Weights of a small sound classifier: widths [128, 192, 288], 26041 training examples.
Rows from block 12 of a small sound classifier, named by matrix and row number. Rows with one number belong to one channel. Each number is 128 + 24 x the weight over its row's rms, rounded and kept within 0 to 255. All counts start at 0. Numbers have three digits each. After the name is the row's rms in percent of the matrix's.
After each channel's rows are labels from the 100 clips, of 14976, where the channel reaches its highest value: "top examples" is what is common among them; "loudest band" is the band of the loudest frequency at the time of the peak. Only what is clearly more common there than usual is listed. The data: short read English sentences (LibriTTS-R). In brackets: how many of the 100.
# convs0: first width-9 conv, stride 2 (model.blocks.12.convs.0.weight, 288x192x9, each kernel summed), inputs 0-191
# convs1: second width-9 conv (model.blocks.12.convs.1.weight, 288x288x9, transposed, each kernel summed), outputs 0-287

convs0.172 106:110107160121134124116060126130138120136105128140118109133115149136131158124148162166143118133105174117106130115135194123141101161157080120116148107189126119129141119139139140106107128169126127121089159144118098152140120127086075123136176121142110119134137153156137194120140155110120139158096133139134128114089102098105144108095125136147126145120135138132134119123140132161084156124158150126140128120141138144120127098126109085141105087143093130142119189141099105106162152112175147132116137165164120162108153140074194140161115099137166113161154139142148115121159099122070122120
convs1.172 112:147158126140130093117100104147110102142122149101116133123112161100147130134108105122150171122125139084123146102129089132145104106129076144076148089078153102170110118110083087118115127176114144116099154148144129173118148096129099123122117141100139104155121156124145116129119101129085117176141139096116090167148142168108146158121101103087118115105137155170110099162135113108109141109128161144094114168119105164121150206087116121126135138162155119100130117150106155114101125093107099122102125119093137158113139146130113165100096118131166198121088116137120109108186127110153096157110122108123133150128123151149149125109127122106094151144125127136101131115100072085107119133123108133071140080138102116137109103131124093130121173110100149111157149115124129113132107122129049156117134118152154131127151156159161110139119116122120097134130108134119145137150076147112130116
top examples: voice: male (94)
loudest band: 250 to 500 Hz (29)

convs0.177 110:087099135143129113142113118123122139128116126121146118103126155129164154095096148087118084086131139088122098144113114109152102129133100141163117156107068124086118181142132120095121157128136142150115134145164150110105136126104141183127134033122130098147111141099153083162100089124164172155134133126149148135149144113134157148162139149137129121122125147178106132129140110085153148119136133150093140150118104108128146136115152103158140174121128143132182101112154170159153085110123144135151100141124150140137108109108122133129165109155140108149133143186149155166125121136104138089
convs1.177 110:087087161128099094113111081126132141150153146140111148164116120087089137133143127092080162142110119104104111129113119128085131165147128122115124155099130079092120156136119072137104144099167101106127133117123137141109083167145150138167133104099128131105132114117111157082125125147114134093143172121128126113127167148160139129128138125132142128128151131141156131133131162186089147139116119125140137118116123100156140142225093142122121118113095141135143151131113098110143170171132095115117152139120082147132145148122137120125155103129169118124162120117170111107109115141086096106158118141113072106172141149124099099156120123141126101144145119134153144150142081104082120105144091122105105146150151190132151167123107117099104109136106152088100155167126130142161097113153133149140084127095115106118096125142107164112151087096119150138110110109125120141126146103135059111
top examples: voice: female (100)
loudest band: 250 to 500 Hz (29)

convs0.131 081:116148106068125099130062169105147188154110124114127141129124106161135120166169127122171121153117127136142107137150118123138082155102136107131108139088096121117118105138128145127154138099088123104094142124117165148104152107111112110136105093101192103130087122064117102133117131114170118133139116108109128121156114114126134124156116122116117094114172133105134131133148137127147114100117135100134124126089161134119128121156138092127120110059112147157099087130157100133129096158115139164155124142099089113129146129158082111209104105122129128120114132104122128143157094091141159129
convs1.131 080:143144134143148139130121193121164145133104166121150108132133119122122138147138105161143134169128107115138109112160132127135099132113141134092120181148142093148150161138120060143127101141137135151117097117150099152101180156152144103118089152135143125102157134126157109139059151112136134159115125156132145100154149168136114130164125097138101130119140134109130115131155145138081085085113142113130097139174137140151172155074079186124156174112099157133108199116140129126130144147130153088119140132147085093138136120143113095130116129152115134108105139135084156108179132108149171138165134134164133093137136126139111135103130127153144104146181132144170084127182103082126144141157133122074133132129072108137135106165165137118170150154127106100110147142133138146147147079138134118145119135122104136143108167137144126137120140100154124140097106127119171138120121171140107142
top examples: voice: female (100)
loudest band: 250 to 500 Hz (28)

convs0.219 126:107129095143118120121111107134123159146132174124152128139112113166117153068160157121126125118144133157156173127129167125071116114102105120155163159170122105135125166140121114115112134161088110119128126102149140128121116137143143130108132204152066122113139089119160125174165138086139108134142132126116106149120122123180126118136128137141110131151174109113101131146093116143101139074148110124156147150088150130150090125132127169119136118096079144172173125112171113104153149143107145158153122128181107107119158166121109112148124106165122093137165160135120142158129143114163143135
convs1.219 139:121111139136172134135116122113123127148157118155122129104107129255147136127080127130122158107152136125132137108109099125124069152129121088214131129105109121140161111137130114153149114236102136147162125116153119125133115100133139091141118066142134118093107136145127134109111143100135112115146135124123124157125150179117152119110106099124148099142097160131151123112113114165112129117127124110153117105143139151146122086163150191146143172120114144135128135179131112102136120240110153136156123133131109143128130119159132126145113087134133109112140130145112093121107140115118160101121133112154125137142145123113127124112116115146144116138119148144154130137147150115141121124140112126167118157111097105122013135142139145118121129110105158133124108122120133108094093144129127166125122102136126112160127120141097143127114110121130132121120127144104112106139120131095128108
top examples: voice: female (99)
loudest band: 250 to 500 Hz (37)

convs0.156 111:113146113123119112155127158109129113108117142110137154063113115153088108159126122161149122157132066144131114123091122123136109174125143139119129095112113139143129131135130136113171134130107061133162100115150136145145113107119170116089108184163130105153152141147149105154140072137123130148157148120125102155127132103114144156119138125152123111129120105130095088134128161099160140135117096146156085097099130126151124069121161119078134125114153148098126093117121130157122087132112090151154078140114108127062113122153119149154104105122128061098125132151138148161140138144129101177
convs1.156 104:106141106182113113088134081141110068134114105143168123123133123112076130115139127127124107126111139079135150107131095155173116137111148147078180130122156115104120161109130077107102069095148148116122087110165108117104165133141151122105108094139059124122061125117108142102117147098150103125138112126113127107107117152121129103127124094119162110137137146135126106102144132130105137140119146075174101150188129118104150098183118147146133135141127126132151183110163100151140158132163134113174126149146068131113135116119169130143146104141086138105136102118104163142114128114123136129151161097114155168110137127141086132139142101141125115132104129156130155126115201154141141119147159134121121148135136122150149103138130126132141115130134096125113179138135125128138206117132179132100161161115090139163143124124117164145147119116123133158136142135151097108125138164126092131
top examples: voice: female (99)
loudest band: 250 to 500 Hz (43)

convs0.189 072:136157104138140103122095142114138118156099138166117151089112110156139123130126111098188120120161111149144134143119136105104091134135138115140111148126119130102094130139132129112152164113159139090171165124130119175129094115095095109132128137142143120108150109115115157127139119133182123121141152125139117080154119117122114108140110138165131099101215120133139112171139127070101120125114152135133093111090127151095091120121078092148132088071159135138121109167135090119111114127116123156115116145180112125163146096120095105219119081131136093149149132137108127121130112116135122137
convs1.189 075:126112153160141167135145193093139155153072157133134107165114112123126143129117126146115159140120118146149083142117111135143085139097144120109141174127133128156120145126101074134140091118113113122121113134137091121087149131130165117106117173153177148121168110137122130114081134129156146161124145174135144125146137175141114125105139139169068146139141163132159117100134156182097118130128107129147126128179149134151153140058138156173151160148144136111148177116174175162086104144106168071119108156154038112145136112169146085131126128123138143088138125138104128098150141142129157160156125130133126122125144125115126112087119144085124128149146127172144146139115115114132131136148144130109150116135095146128149114134167112119151140145122104140127115155142156151126174102128119110155094129124115150113139183173091130146117123133143109134080154134135117124139122167134131152
top examples: voice: female (99)
loudest band: 250 to 500 Hz (31)

convs0.36 079:132148131101138121139084114153121091108156102076150134148104108136128136154131154124127118143140134108112129148111120060140101088162105123167143140090140157143130155114134106078130135132146107116121144190139118109154112115146081151138116126146136153123150082129163103078126141149166138162154138113117086108135131152110145091122138156104113126109153073142104125126137159142112131146125125131153136095130123139125107110060178113109089161109111091125124110120105136165175122111128121075121147101141124115086099090121162133130146131131103115137127150166168132148161133061159122155
convs1.36 082:148152117109102142131157107110129129124161164162144149125133145053136134124140177112149141159118131120135156105120147111126102077131142113158103138098116137123099127136104132129097095105132144112148139110137139101111139153107126079112102124130181106150138119118094143143109106145149128141211154154154119145122155144159150108102129106164128107151134110101127149134174130157082144138125121094142143163107167135124111116069147142152108104129160149150163134114157109156119169012118094121164159142126101138107133123136168156084118133145160143143127125134125140138110111131102137113146108106132119147137117121159111117105135121078131105138101132097122131131165149162072131091090136156142111186113124154138194133158149167147140132127119152131122133125150089153161129133110144137120157136128145107133147096109184140101130120089119145120131142137145099113121167156113078130
top examples: voice: male (100)
loudest band: 250 to 500 Hz (30)