config = dict(
    hop_length=160,
    win_length=512,
    arch='tc_resnet',
    kernel_size=9,
    widths=[128, 192, 288],
    max_grad_norm=1.0,
)
Rows from block 11 of a small sound classifier, named by matrix and row number. Rows with one number belong to one channel. Each number is 128 + 32 x the weight over its row's rms, rounded and kept within 0 to 255. All counts start at 0. Numbers have three digits each.
Before each channel's rows are labels from the 100 clips, of 14976, where the channel reaches its highest value: "strongest on" is what is common among them. Only what is clearly more common there than usual is listed. The data: short read English sentences (LibriTTS-R).
# convs0: first width-9 conv (model.blocks.11.convs.0.weight, 192x192x9, each kernel summed), inputs 96-191
# convs1: second width-9 conv (model.blocks.11.convs.1.weight, 192x192x9, transposed, each kernel summed), outputs 96-191

strongest on: voice: male
convs0.84:191078072098121079144182165118127125119131120099096075128165101077133104129098147091211157133166098123153143181092119108124129119111118147111068147173155093162069137146132129187124151141144147126156096098178090161166187188078154135119125169125100114087119158050060163141125142135171140084
convs1.84:125191146169168177121151132132127159099076123130083152129084120148110126152164139151138114119102152098112128103133118126118137143146147119067097094128175149141196107115165208093155225096147083117151132076060123147154056164162138161100139082157095163122140131146188101157120145111128113152

strongest on: voice: female
convs0.24:143139123148096149122174162089136127139130092180173145147122057171130146112090180102113127084175163111118161114139174107149161121120139100137150153135168193105193128137173151109078118115141132163138153116142140127192099124149143105128126142082121090198164132130084160121096145188155123085
convs1.24:165059151103162087107058108152125137131130114107078104110050146051099148137077120102156077162153152128102121170123095120133113093178113150179109183166138101104081135182168122122111138208094153075130117134096123113078187079077115133054118124071124176103102091149163098133143109111121138155

strongest on: voice: male
convs0.0:180130128098128122126159109142111102177162088132148118131149196078174144093128156083099134143058135108158120065149072174122128142144167128173092121129144137109077135090116138130204066099117094119114079183159150151110103088087148119097137120166136178084080109181165118162171097102066101088
convs1.0:100129123152160126071101131097091143121118226123152187174156063152127142149169130129200176136113113143153099137155142129078141214123123104075150130127152152130129181112124183089078117119130130115125136097074073115158072129125122151167190117138127106140159123094135105047116091131157114099

strongest on: voice: male
convs0.125:194179139115118127123096131123140140129135125148124161133193099115094097099116155097089112133106093189183153121140152123130140130167207151090080123124028173106096180163098138131105133150091167128080106096119128140107128125088112115129158077114143110136140135151132103112147154115135132134
convs1.125:093127173086174155161136165120118137114166151105127126155074078138166154136185158119132171142145137158126125179143153155122100083134126143153109138156118125142113120128123127117172173090127123155150132156119081093161105159183148159088127168096126187153078086144121189171115105141036113131

strongest on: voice: female
convs0.57:146088160137153144089174143144141128148096130120149113109126126105093128194082137154165145192130206142111106140117140138151159108231113106121164138142202095150140105137136154104148110093089143146083123137153124124158154112178139129153169124141126143073087121122078139014099115096158169121
convs1.57:077133165115137131134111124139097075101157114159076090153062119097141127104151143145112102148085126110096139175129073158173135112116134097192126146145188115148100076185189111136123127163095107128113142155154093062078112139162140098072129164082129108155082114142148090124094170132151112086

strongest on: voice: female
convs0.43:104121109073143057167145173150101141138120144141113140147157111144104081104150129093139070156109126147086095089155143092071129070127062078108084133079115140170130122097065126171150130124148078161115119119120108125049240123153175140131110099110113102117143103081114134139128122155049108112
convs1.43:092177138166161131127053142141157103101073131123116103108084142068168158150138186134131134163094148207139143131135057133144115161120164082131104131144079114154115159099167089164144078174121141153183175143129091054125149069206149110114077144115132156114129124159130107144118128134143126174

strongest on: voice: male
convs0.173:137139131089118136139131105104108112151167100146200120133142034137103106088076151158094168080168107139197139139076149163170116161121143149131079102117104150155123149105182142095167174172111092106152077103157143103119127122131156089110129145115086140144158134160163099144176126150111080131
convs1.173:116120067146187119131149122152167209048102148106121130158123123137051121098137088180134117058170095121114157160136128095075138126128102178156123148135167112140145109130144129127104095063120138148141103132111097095125093116124118159114095101089159134144093141128052135147139151078121124149

strongest on: voice: female
convs0.25:168156124194190166136088087086124156113118075150169103108100069130082066110148102091132161110112167114065072100075148095107143173072159106103138133122192121086200101127131169117091133136165176103141111125128166134191120045126143145167089170110130150098113118053106132107102145110151109147
convs1.25:160136138014130136107142156113138123118104132112087171099021179119106159139078100146167145141171075178118162170146121089130156122142119122146087149142140131134044116160144119136132039136134179085137119099107175109100158132082116171061123142151103138106090130169100125129131129149125117173

strongest on: voice: female
convs0.138:138158157105108031122133130063123139117129065111121152161138139089127111176122118087133093102160119135079082083123109098122156118102130092040108123151142138102086127137098126111102099141129118111139151103107119101057120090127048141167128142162124171106123053051106172135098116171082143156
convs1.138:106143097092163161134165183136151106060096137131185119109203104160168050116095098164148128130114136159178149157131135096109165180088149108150123094135115127122091092120116164136128126100131106106166147122113092124226052112130166184183175105129148099113187153154171114081167115174104088094

strongest on: voice: male
convs0.130:079172143056130132127114154133186192083173123138172134097186093171058117118117145092125122123139138165160126116088156176120100120138068118114060128188076131150105156082121121117159109166132134161158133113113109091153145149055155117149111119161162182118078133097155105192160119111078138086
convs1.130:122137102094122101150143129137135111102130103126120155140130100113096216089129109190190116134157077104119131152174151132112157149099140136099112155128112174152175160081091177137116151089157097137165087150121045118112100125175170159092084150129098153137106138154073171133105161137140145157

strongest on: voice: female
convs0.67:197153148174114106147150093186163089141125151169134135093160115192127161133062120179146107086160136130190125143147135181106158089085174153156091126131151125185172100141129131098120073172123057117121115103119108106137076144109101173096142172124115195115095168166069089112109131125115106140
convs1.67:071063125093157079149117119073115150196131120103155135081065116112135137105133116145117114124076133129071160140117140165166085117103131071137117143164115117109085129170128113173103178128132205132117177149135166154088165063163160149055144133136116118135092120088157140126131126137212113152

strongest on: voice: female
convs0.34:175095181103116068057114143115124107130101137194134130109141099047103153096112102098088106098104159125091096132170135070143153126182176090143160179089180083169091176126100103152094100117137122147151139157111099086151074144127123104111118104117105092121124133160130114118088152113174110181
convs1.34:166099091153190170113120112099097119145106108080128097090071104131097177093157140160171163104127107175161101140130098161144093094120109113118107060168117127170089130160141115090135077146123146123093158125106187140114173137082160085107162149103162167146139121161135108090124157147123162159

strongest on: voice: male
convs0.189:164130085153123220130134072096170127074131110101086126130185087094162111151174112107119169151161123083162141147176123157110140138151180143116100134137112126109121155154093142142138157140146177142111117179197138165108203154124174130133109054147144140147143147135140166152139155147121146083
convs1.189:141157136186126117076126152166053120111142134142132158161103160209163088126097155120182099149055111081125135129134126177116113078138107138108127115138111114074147091190114188105154051125117167082182192050101111152142096126104170116117079136173113127105110124097171072155158113122158094120

strongest on: voice: female
convs0.162:146126130162158088169117151101127122117102082149132095178145075147143188103103103148134119119174195145162157152199181100164164119134057076164156107134180137156148136117156147089111093141098124173170144130176112124131128165092125129132165150089188132116151136116140114114114063167100103127
convs1.162:133134123082139128092105116132091163107114119056112133079074159134109104124123085118151135159186119155103067150150123109115106108108139150122066142156122116111112118202129131156078119138126141085077079127097151169135153110137120178063062142136067103149093079119123113141080124148198170144

strongest on: voice: female
convs0.104:054106108150160124103162142092130140150190115109203075148084177156114147144158130131180099163120095080091130114116178092172182124089112162159163111139099192173140110095092135089111160128091121106165105157086185175082115083129162114154181156159147141146140176074072124137105143154122149043
convs1.104:141080108122121099134097095152155122126119106137080140099103089155163179137159115090102110091089146159107102137183069153094112103076130099110077136131063123138087110124136124081119114160127189096046121096133054094148116165119071126098080103102084078099110109129113157087069156138138159120

strongest on: voice: male
convs0.183:159095135153114097129144116130117151166108146051135179160124221065127141090129087175089160115106148128151082175196189152128113157115173107102144142120104083097128177126121128151117204061164128137145135137106135166123162173153160124126178104166090130160159089213161083186124092107167090115
convs1.183:156106130117168169071157113112103102118107177171136063130151112138103100079099112136145134016214125120159100138105088152086108101121121183182159166113202168124091076125137134141140052104105154115124081057098135161058135115089113173160141104099140159139130165087112119125130093112090119106

strongest on: voice: female
convs0.29:113112116110102142160121093107115122147117113156136115137139099153040135136103064152145069087140086162136144108110142158193183088081133058107101101070117171169186149160165132091125086162147081127105116176143175101176129122108089158158102111133127090091110112101154149083123136162130136139
convs1.29:115111174070194147132138197141140191127121093132144150114104102118105068129113138136155123176121196110130145133127148060110128114159140154150164147180134084130092129188103164123121174084136113101160144097049111160140108109145152169046149126134115177126127153169134131132128068125093085177

strongest on: voice: female
convs0.97:104148135141119147153115161143097103122105119101047105091170071130069136064129145112133162086081123047129122167076156143110106074080115173170117146067076101125113104124128138113164151128122136122112185146155092102113122142114092096140152112197124138076139132154112148117131135134107095072
convs1.97:170175081180158133128147128127106184165124118116045152110073124153094056124118108134145084084115125089127143126115076087152156082124108137138168120165136119154105134133122120142105101160118119150118231130133080141154113108180188176105122140115150129163128097107166101103116100147132155143

strongest on: voice: male
convs0.188:093111164058151168114084130152087109172184138136191147127144071171149151113112165117129153149145101157164118090196144182095126088097072146090111070176081154134094130100093112105154216158126109103098106087177145167146144105105161081205124128156114097133109124070169115154126150093142140157
convs1.188:139129140104142086100141068078124140068077090088115104149091143122170143131119135101146139203137135150142059127124137119095154212120091196102125175126128106145162200059132129160121044120146086084151088136123155098055100179118117161134115103122077143150132127124038135111140100128124117080

strongest on: voice: male
convs0.16:159117161138081172142140108075090110153178168100122192103062066138067066132105136123146126111189083153137125108081095113150089048083151151105113131120135105072115179173087155147116153102101147102114116125187138116082153152123113160085120096067122101134102110102128122109103147108136142150
convs1.16:114122093095181142132119161152170134154171123159101081117021141173152132127128190117120132103089154123146129199155162140180120136118157122123071154149159148147128100168146091157138114167092164166150150107148144079183109104170163129053069135142127140150093145165154125128122160102130148131

strongest on: voice: male
convs0.38:123131107206119157171098098112117119183173121103177160087120116159143177126067149096172133130139175138118065165106164146121159137118225226118104126156165144110183141153139142147067098138092114126076065148114071137160116109112111075089179156129115120085172129141128126088099114125133113115
convs1.38:169128141053167084057129080130157127148134141140144080153118142079163086125167101097152136147162112128153082124119139098126151174144108156124129153167127125128161136112106111105112145101140088102153078074099134075057138160115066180122147130118112144157104066095126130124132128154168126165

strongest on: voice: male
convs0.2:141194162119169142146107131124177106076131112129139180108167138198053159110065124127145115114152132091173129124114151047137104050096120098107136113082107139087149146044181068149118106138168147166132079117127140141124121131130085126201137088099112111119092101178170168164146145123132120128
convs1.2:117110080153115121127159138114114177145148112120118126122133133141060173109128065138135104057116139176141153132100132180103180138117073162105092094095059105114151111062075152112156131119158089104131167116148070131172046210091160152146163164142128113163114150092139122137114147071125165146

strongest on: voice: male
convs0.10:159107138218158145111106104103121104138100157143112131097166077136076164112078118176124131118110124048129121157180164134101156127098197137128088172093166131093116133151121123172153133121138090084156087158155129075203182101120151150099147128125143089089096144110154117078139104135097077077
convs1.10:172182104126174153103161129167135181178098123172156068116102122136056081116142112096141135095114111129142158127112090146109082114158091086136106093151099131132121135165151151175131130134119145115156151036101191131099076119141112161108143146130129157131112115109099105157095099104139121136

strongest on: voice: female
convs0.166:111157114127172169166133124118134133120089099138093137191181144128155136101119102124138127185122149123157177171172110182146151133098122094166141149093165093123151169195102159152159123116126111164129176137111149107082213146185138104123123175152148106118138176126171158105144093176133150141
convs1.166:134143156198106107122146195123116128090126155173132091151102138062136109116129113160132116173156187126129143186142126097110105110095121106160124156171133080146113095201135072161098135147112143156104083161109167151147107149139133141099126117063131099127103024132124122130118132121125103145

strongest on: voice: female
convs0.65:073086141045123114127124128153150117038155156094162115126118097055082118166123125194116084220149136110119145146137113140184117177134105123122142149176167114173157162164117119122150125156082111128027164116124158129103106097159148165128161151092100150126105138114123089112115146130188132107
convs1.65:086153140149133098124178107114080131100117119152096114162119128103176125105151156151098099154099166151113147180100112162141132099066130080154159157090161118110149097189110102120136147156123125193074102120125043074146131087167149093102139154113143126109110108109135096144111103109142115166

strongest on: voice: female
convs0.33:124111117074131095087096173139139146145074127119198101128132207125129134127122160143125101149117114107123098108116151141055097156138091164151145096132106137116153084061131154140126147136114149139134143107109078129135101119129133099116057120142055074109110090179094175100070168134099184138
convs1.33:092127133104145124145103126144121124120145158067098119150141128086158092132105128120171160161142122144064154151179078146117147187107167180114177143051079101094065118089105108138120161084179047124160098134115110099115119133185126172088183155113178131099161148096131070098125114124150108156

strongest on: voice: female
convs0.146:120122136122116119157096051193109178202104154101221127129147109184142113103132139106172163091117145196104128087098143145123132189193110090161095141144128114184175143110158156201079043131121161140136057138139119182187098130084114146133124170152143088091147127096125175123095171104152115180
convs1.146:134179074060148137104124095083232068097139101120093150093129101096092150151137157145173094214144101125109095197142132130094133135149147094124052106162088130118107132075126141106096125164122098131119115130101158030075137162096157108055104093137127151141128105147101102157129150138155105109

strongest on: voice: female
convs0.27:152203158197129158135110140126158141094148102058082143100102158179150116127124163094117165141102143129108090117115138097136170091067205155143178108155166148031176071095140187165092075117088150168150094106078104104124113085159104163131131191087130085124147110092108152117133160124167121120
convs1.27:187112109125125093103134091083180088176143129123135068094110161106145191154087129091142096101092092166111140170042107148191139123132120126127116142174094088147124144124144114116160174172074103069086163137144198121120136125064075074127111135111097145100153083144163149188129094156098109083

strongest on: voice: male
convs0.91:094190176053135138119084105100110117177096108122141131107124069135073111091140146240116162113156082110146122103127148167132144121135150095100091159150123153176167151088140129110140138133133107127088089111153137122123121150109133125179118174111123105156111139152181137126170104106119126116
convs1.91:130125116142152175138146105116130171110155159146106072153136116121079159102123083116142133036148157151166152168125104169075091122135077207144176085120139153099119082116145136117142088080176116124100098137123129108137156165122168133097135109117121174151091104084076119143130104139099143156

strongest on: voice: female
convs0.114:046176090136071114121129128127122158084141117083011157133137126159140130146153145096105136117131092101156154085127157099134158019170093127089132104089093147104105123131128149066154123158096125092105151144085112087128113090118078122149097139146164066150190135083118153070131138146104141090
convs1.114:157124083130129096126101187114119122137120119085092099151179067122141135163114112125154096098157113151135106166076099132122140130129135130143182171163126107123107103115090115108121135061123092090110175116145119084171104186165140148181157126107117179063170065093100128124130133160089088123

strongest on: voice: male
convs0.180:104132141131083125085121089118117138094157130126097098117099092060105087105122152084097130144158127146124188104115115094126055169180107140146144169116094124168106155160051067195129135106126172129135113069146104080120149136098102135102172104108159115153152124079161094150146131123140094120
convs1.180:128140135149198152148143161131109148063131159114100173206115131206097100125179144139199117170082115127144086158172163193182107100112124157130125096124099130100139113129153160064147092106147115134136161147072098116134053149159172145087082118110108140143098158158131113120125148131065106121

strongest on: voice: female
convs0.147:121124104185142161140100076098106158115153095149163161114144149163119210152116127076113110097115089123134096084117118116132115162203125097170197107043126091122172125093095114157112107143081146133155055143073141085127097077187153124121131152079139090144166157140123131124144152106133129131
convs1.147:135047116117157116158142151170152163197159119084104172126074144163094114133143126117101108149095150162064104150136128162102115140122174148098017108140096139153114117106148148094093176101140142103077104151178137127184096187114113120093115131114165142127111094100126158064035166164156129123

strongest on: voice: female
convs0.98:166122145124155133164124179124110107100157139111166192130121232152187158069158091200117147200158104088108152146144125153126154125078064191155124132146109148109084152120143117091103139111099084125149158133135126206139089132130138107067146124140137167143110168152071115169105138094130159119
convs1.98:104106148191172120071100088081154085134119144156162044132067157108154137147075150106145119096157155199152138072198111071144090180124160111139089168106131135133132119129100133131134208120162167171101110066085120103124136116131087112160117134115102150082135119105192116086104090127113129149

strongest on: voice: female
convs0.111:070066161112149173100111163085173122089121131103135123115169120116124131147097164121087119137125151119137105095164142115202133112147132158157073143104121088186147142137124117076080083137107110154142127143158171027140161127139099112107046149099115088109114176127139101087105142151155130114
convs1.111:147110163089129132095151117141120144131127097106124085131052076055138168117123154129108133206117125103106100167145109140133122121147134163124144123180143138161132115175110066163132119115056128089091095174171111100142124141145168109007183154150143148112101119150061141108099164134159133118

strongest on: voice: female
convs0.123:149104091097109086137122141118107105063102134149116096105176161160115119133118147052084078171104090117084089118142142129117108085194093138089120106079096087070128066134113122147117107107101126093150122174125163038137079119104102081167085149129113167101111113143147215155101142136138130161
convs1.123:131118188110199119153122163115134167135110118089142138106102130098143135104125106167201140153091144100150127115106110126134142163081129219130145083108116128148056121076115182108114191089146073083175150131039120160144112119111179159059112112131144134109086184148138075083122137141134103162

strongest on: voice: female
convs0.115:127118102212121067104120157130092116133125086129133120107160171150077132161167052159130128168109073099113057114133118084095112158084132146118119141091144154094154064158134099149105139117106126088103140172095162145115154109138126120156079081161127123163165131137077212160096132103107109111
convs1.115:138108148093150142163165139120139169125114121106195128141152078144165068120099120131165138099138163118144202073164115126108093152101089054132157071161117090157057101091083196137130122072187156081150105100085144154161088120139142218090189150127112140087149169145161129118153084146088126181

strongest on: voice: female
convs0.141:130084130160156157164093115110138159170108110090120142149172157112119139120173095128179111101101129165143106120152089144108162136121121129140132140048159080136103120071152077162169142156125148139087092123096130156103071143178180146111162182124144118156112157147087110110150154164147147121
convs1.141:114138117124146069145085159147123150170157148164104140111056115152106103112102099138132111134138124144102177164112112130114047145148142076156094068158117167131147123158069108147130144118116135178140098122138148170184085182160098140101126122141157130096122097137102139117063131086117135090

strongest on: voice: male
convs0.19:147138137103098128130151194158121097161125146131125108117196097072166166142110169116138127198126149125143129169152136134130107136164084101143102118179195088169097101146165162201136103106148077123147201147156117155087168124053177124114167133098148128136187114139143100133124083108095109134
convs1.19:156157091192157115094138085132131156073097116115098094110109173108148098150174161093187088159173038143136062156132128169104104134113128110096160133141145116109147107222080159122112113137119162130172116065065088082106114102154115161100143119144121120140082101117129103095145131134178132109

strongest on: voice: male
convs0.85:093125128122082112105167149087145124176148111137179143121135143152148120124190088137142172167192127154088175131160130147121122106065132094136102177255133126166117123133100111084123169133121132124134156127140128238089129170108190089138131166168081166111170160111120150161118100131106179122
convs1.85:123154111162157108110096059158118154084136138083135094127092121153142090133091161143148085095132082109139039133118096147131120174160122122115108141087184059071153136103123184146149071124175123128122051139131129110103189151106111174139124081130127137125130134120169109100127142069089110097

strongest on: voice: female
convs0.116:137170214103116121082135129117065123057136118149114101080123163131171171110147115193140150089114124148123121136140161118072098112188119085149121106178108142129119115139130144149124078096133184142131121143118158132122114199217121085227216093147128154107160092099131169150128061153088166169
convs1.116:083084137099123153114132101174175090099139134074090118115124055113112174163121099133169120137072126141158162122099096141194039159139104099131149136116172105161152103095116093080132117146180164121147114140137082218134147111188083163122141172107062149162158139118139156132150181158186115127

strongest on: voice: female
convs0.46:070161109121119145139103129121136146135133108079046155154121165118144110114153124142118157124147123077107123091123114077162140078118131154137117130185155129121140090101138112066089122123135048143080184204115149134084115159201087106091108143114123168123144085096128148147098122128159113083
convs1.46:185121177167152143098130124112122117103107123128154095063121088166170126132126124170132091060146116157132100164124154099143088139132098090119198137130167148173171117162120158120162132150082174096121092102138145130200113092104142162077160115183109141081142140110136152122176127120075126082

strongest on: voice: female
convs0.11:098126122057133101154110102099155112096122137128084131108129074145124133099106120101142098113076131121113091119099083144163138114117055123133115068097111089147179130157131162129110088085115156114159082087113124052184151117129062138116137117127156138094099126059096149081091150134132165157
convs1.11:123179133142122156163127129114121174144110114143147123125184151121116087153096118156143146136204099143102170155119190160071172141145179194127143111162101119141079103137075126094119169140097009155139183133104134138165097167165136151112123126148129158142146126159110101114137121190117066059

strongest on: voice: female
convs0.145:121095122110115105124118127127115159138094063162115126169148156147124134135099095160114122187178141082098093086115128103162077119137116149126095130112124104148132089134199123113132098122096106120096165092137108152142138121154087105182154108075175132121126135143121163190103078110205116138
convs1.145:120094136082184148112168093099129169158130113096187090094083063133151123099115126158206113106148163122137155117163121090163097121105129105108162112161126127153097114176077167119097171088202095111144076135062147154112091144129161207013185137154102136134131170128150089117127118129099131171

strongest on: voice: male
convs0.148:108126187068115114122140091147135100179179131142166153131123074126093090136166088181100131107126124134103115142132137206115162080189122086105104130172075156164148209064130106116103173139117136125133065154129117159122111074146182113158083077108109130163130136141176109131154129095143090159
convs1.148:073110148131136127084147127092137135153132153090106118157138118156109113082118162135162139058098081170142112159153111111143102160099102137137122139173115141123128081094109154075167044122136067099102143079104097098095191186116194141117172186102129102141106168081051089130124146131152123136

strongest on: voice: female
convs0.109:090135138101112102136144146169116119127114071143157185114136106133144154165181139078095132159115151092080154062082143141136078093132096123150128127135137187103145084089049099144130112131085106127129131133120175143154085081125082105138116113127145181122095133087061165203089162140232137064
convs1.109:201083162127168092098118117120135173126096121084145138159045138116162141125102164135168088111183119154139088168171154065147153120080151167090160167112085136084102175124121158077117168083160120094182127103062134114128129102065117182083119140135097205099163096122156138087149080121094108180

strongest on: voice: female
convs0.77:122103134138149123129090117158132135123140146103099156093147141144141161178110159092167129132075117111179132132079129135140150092084128176140125148080150115113173109100157113084202103133118176163176116121111090051067130067145063079180108154089150099105095081113113077098139120099156155133
convs1.77:145083173108121098202203148132146138172118126134115143137086157128128084141098140158094150122108119116069093180120133131187127104113158097095108089195091089136073179103083148165093155133097105091079199165165189157162055192144173165107139145129145129120134103171099170115072125142112060068

strongest on: voice: male
convs0.179:154163113158107142146102170152107144161111147167230107123169115087162146165160157157164151128151105150155173107096101116134100197117092141114100101166148114186093108121147130144159074080135151106194196191110094151177100187081171103141106164090132112082083143139133136177126132107123138127
convs1.179:100122081111174132175118089116118154138115096110090139127075138107099122150120095130155098131129121127085059122179090109025134144080174139155122111142158146139117169075101123122087220160164104165128076114136099075070171086146128188093101110143126191143162132088133124101104136109166121150

strongest on: voice: male
convs0.139:190133107151125116159150187151075111090097062144163072137130138183119116109132105141115120147107145139109136179156189117127061170083117144110111111099141152137162165101127129126108118116177141162184132092117138085107080099179107094179112136164098119168136062093180144157086129200141116190
convs1.139:140166132127131103104090083094105161175102169092119094126145164045095114135077129125143116153154147123110178141135082149131135160123130070082133138135040144155101152090109157163123081137117088117133133148147142164091141139111186192123099118122104161131147133164082112134145093111130078107

strongest on: voice: female
convs0.62:162141148125104135112097139106137097113121086164186095133118101150174131137071081112087108102172138061067175125115192108110154199080140110143130106163060156105142079140140082152081143201126151140152111159123140188125107153123169095114116112102096110135138130123120141149053157114147110140
convs1.62:121076127087175091152124083105119181138115094116159123104082127104134162090144105151193105115126171150144096064176082095117120151111111162113129071115101068157074128172091190120117161074208070091146068075057109126105145115132075187050073128113120094108078172180184130103172125118090155184

strongest on: voice: male
convs0.50:127130103104099176179146074104158095111151120080103143137090180104152179225175150106079108185165135134172168175117104138130133029151120129129150111165123083136133137093076158151154099136118123149145110080120123116118096162121092080121171201139137129112136127171159125167148104084161139064
convs1.50:147100126136134118125147158105097127101134158141115138136140157152139085128146071137161141144059161156154131140109143155163115155124150138105108123103171157062120086133112160058136180023147074099099133115090087117128085141144162161134149123120123145114091130092116121124170161121096120116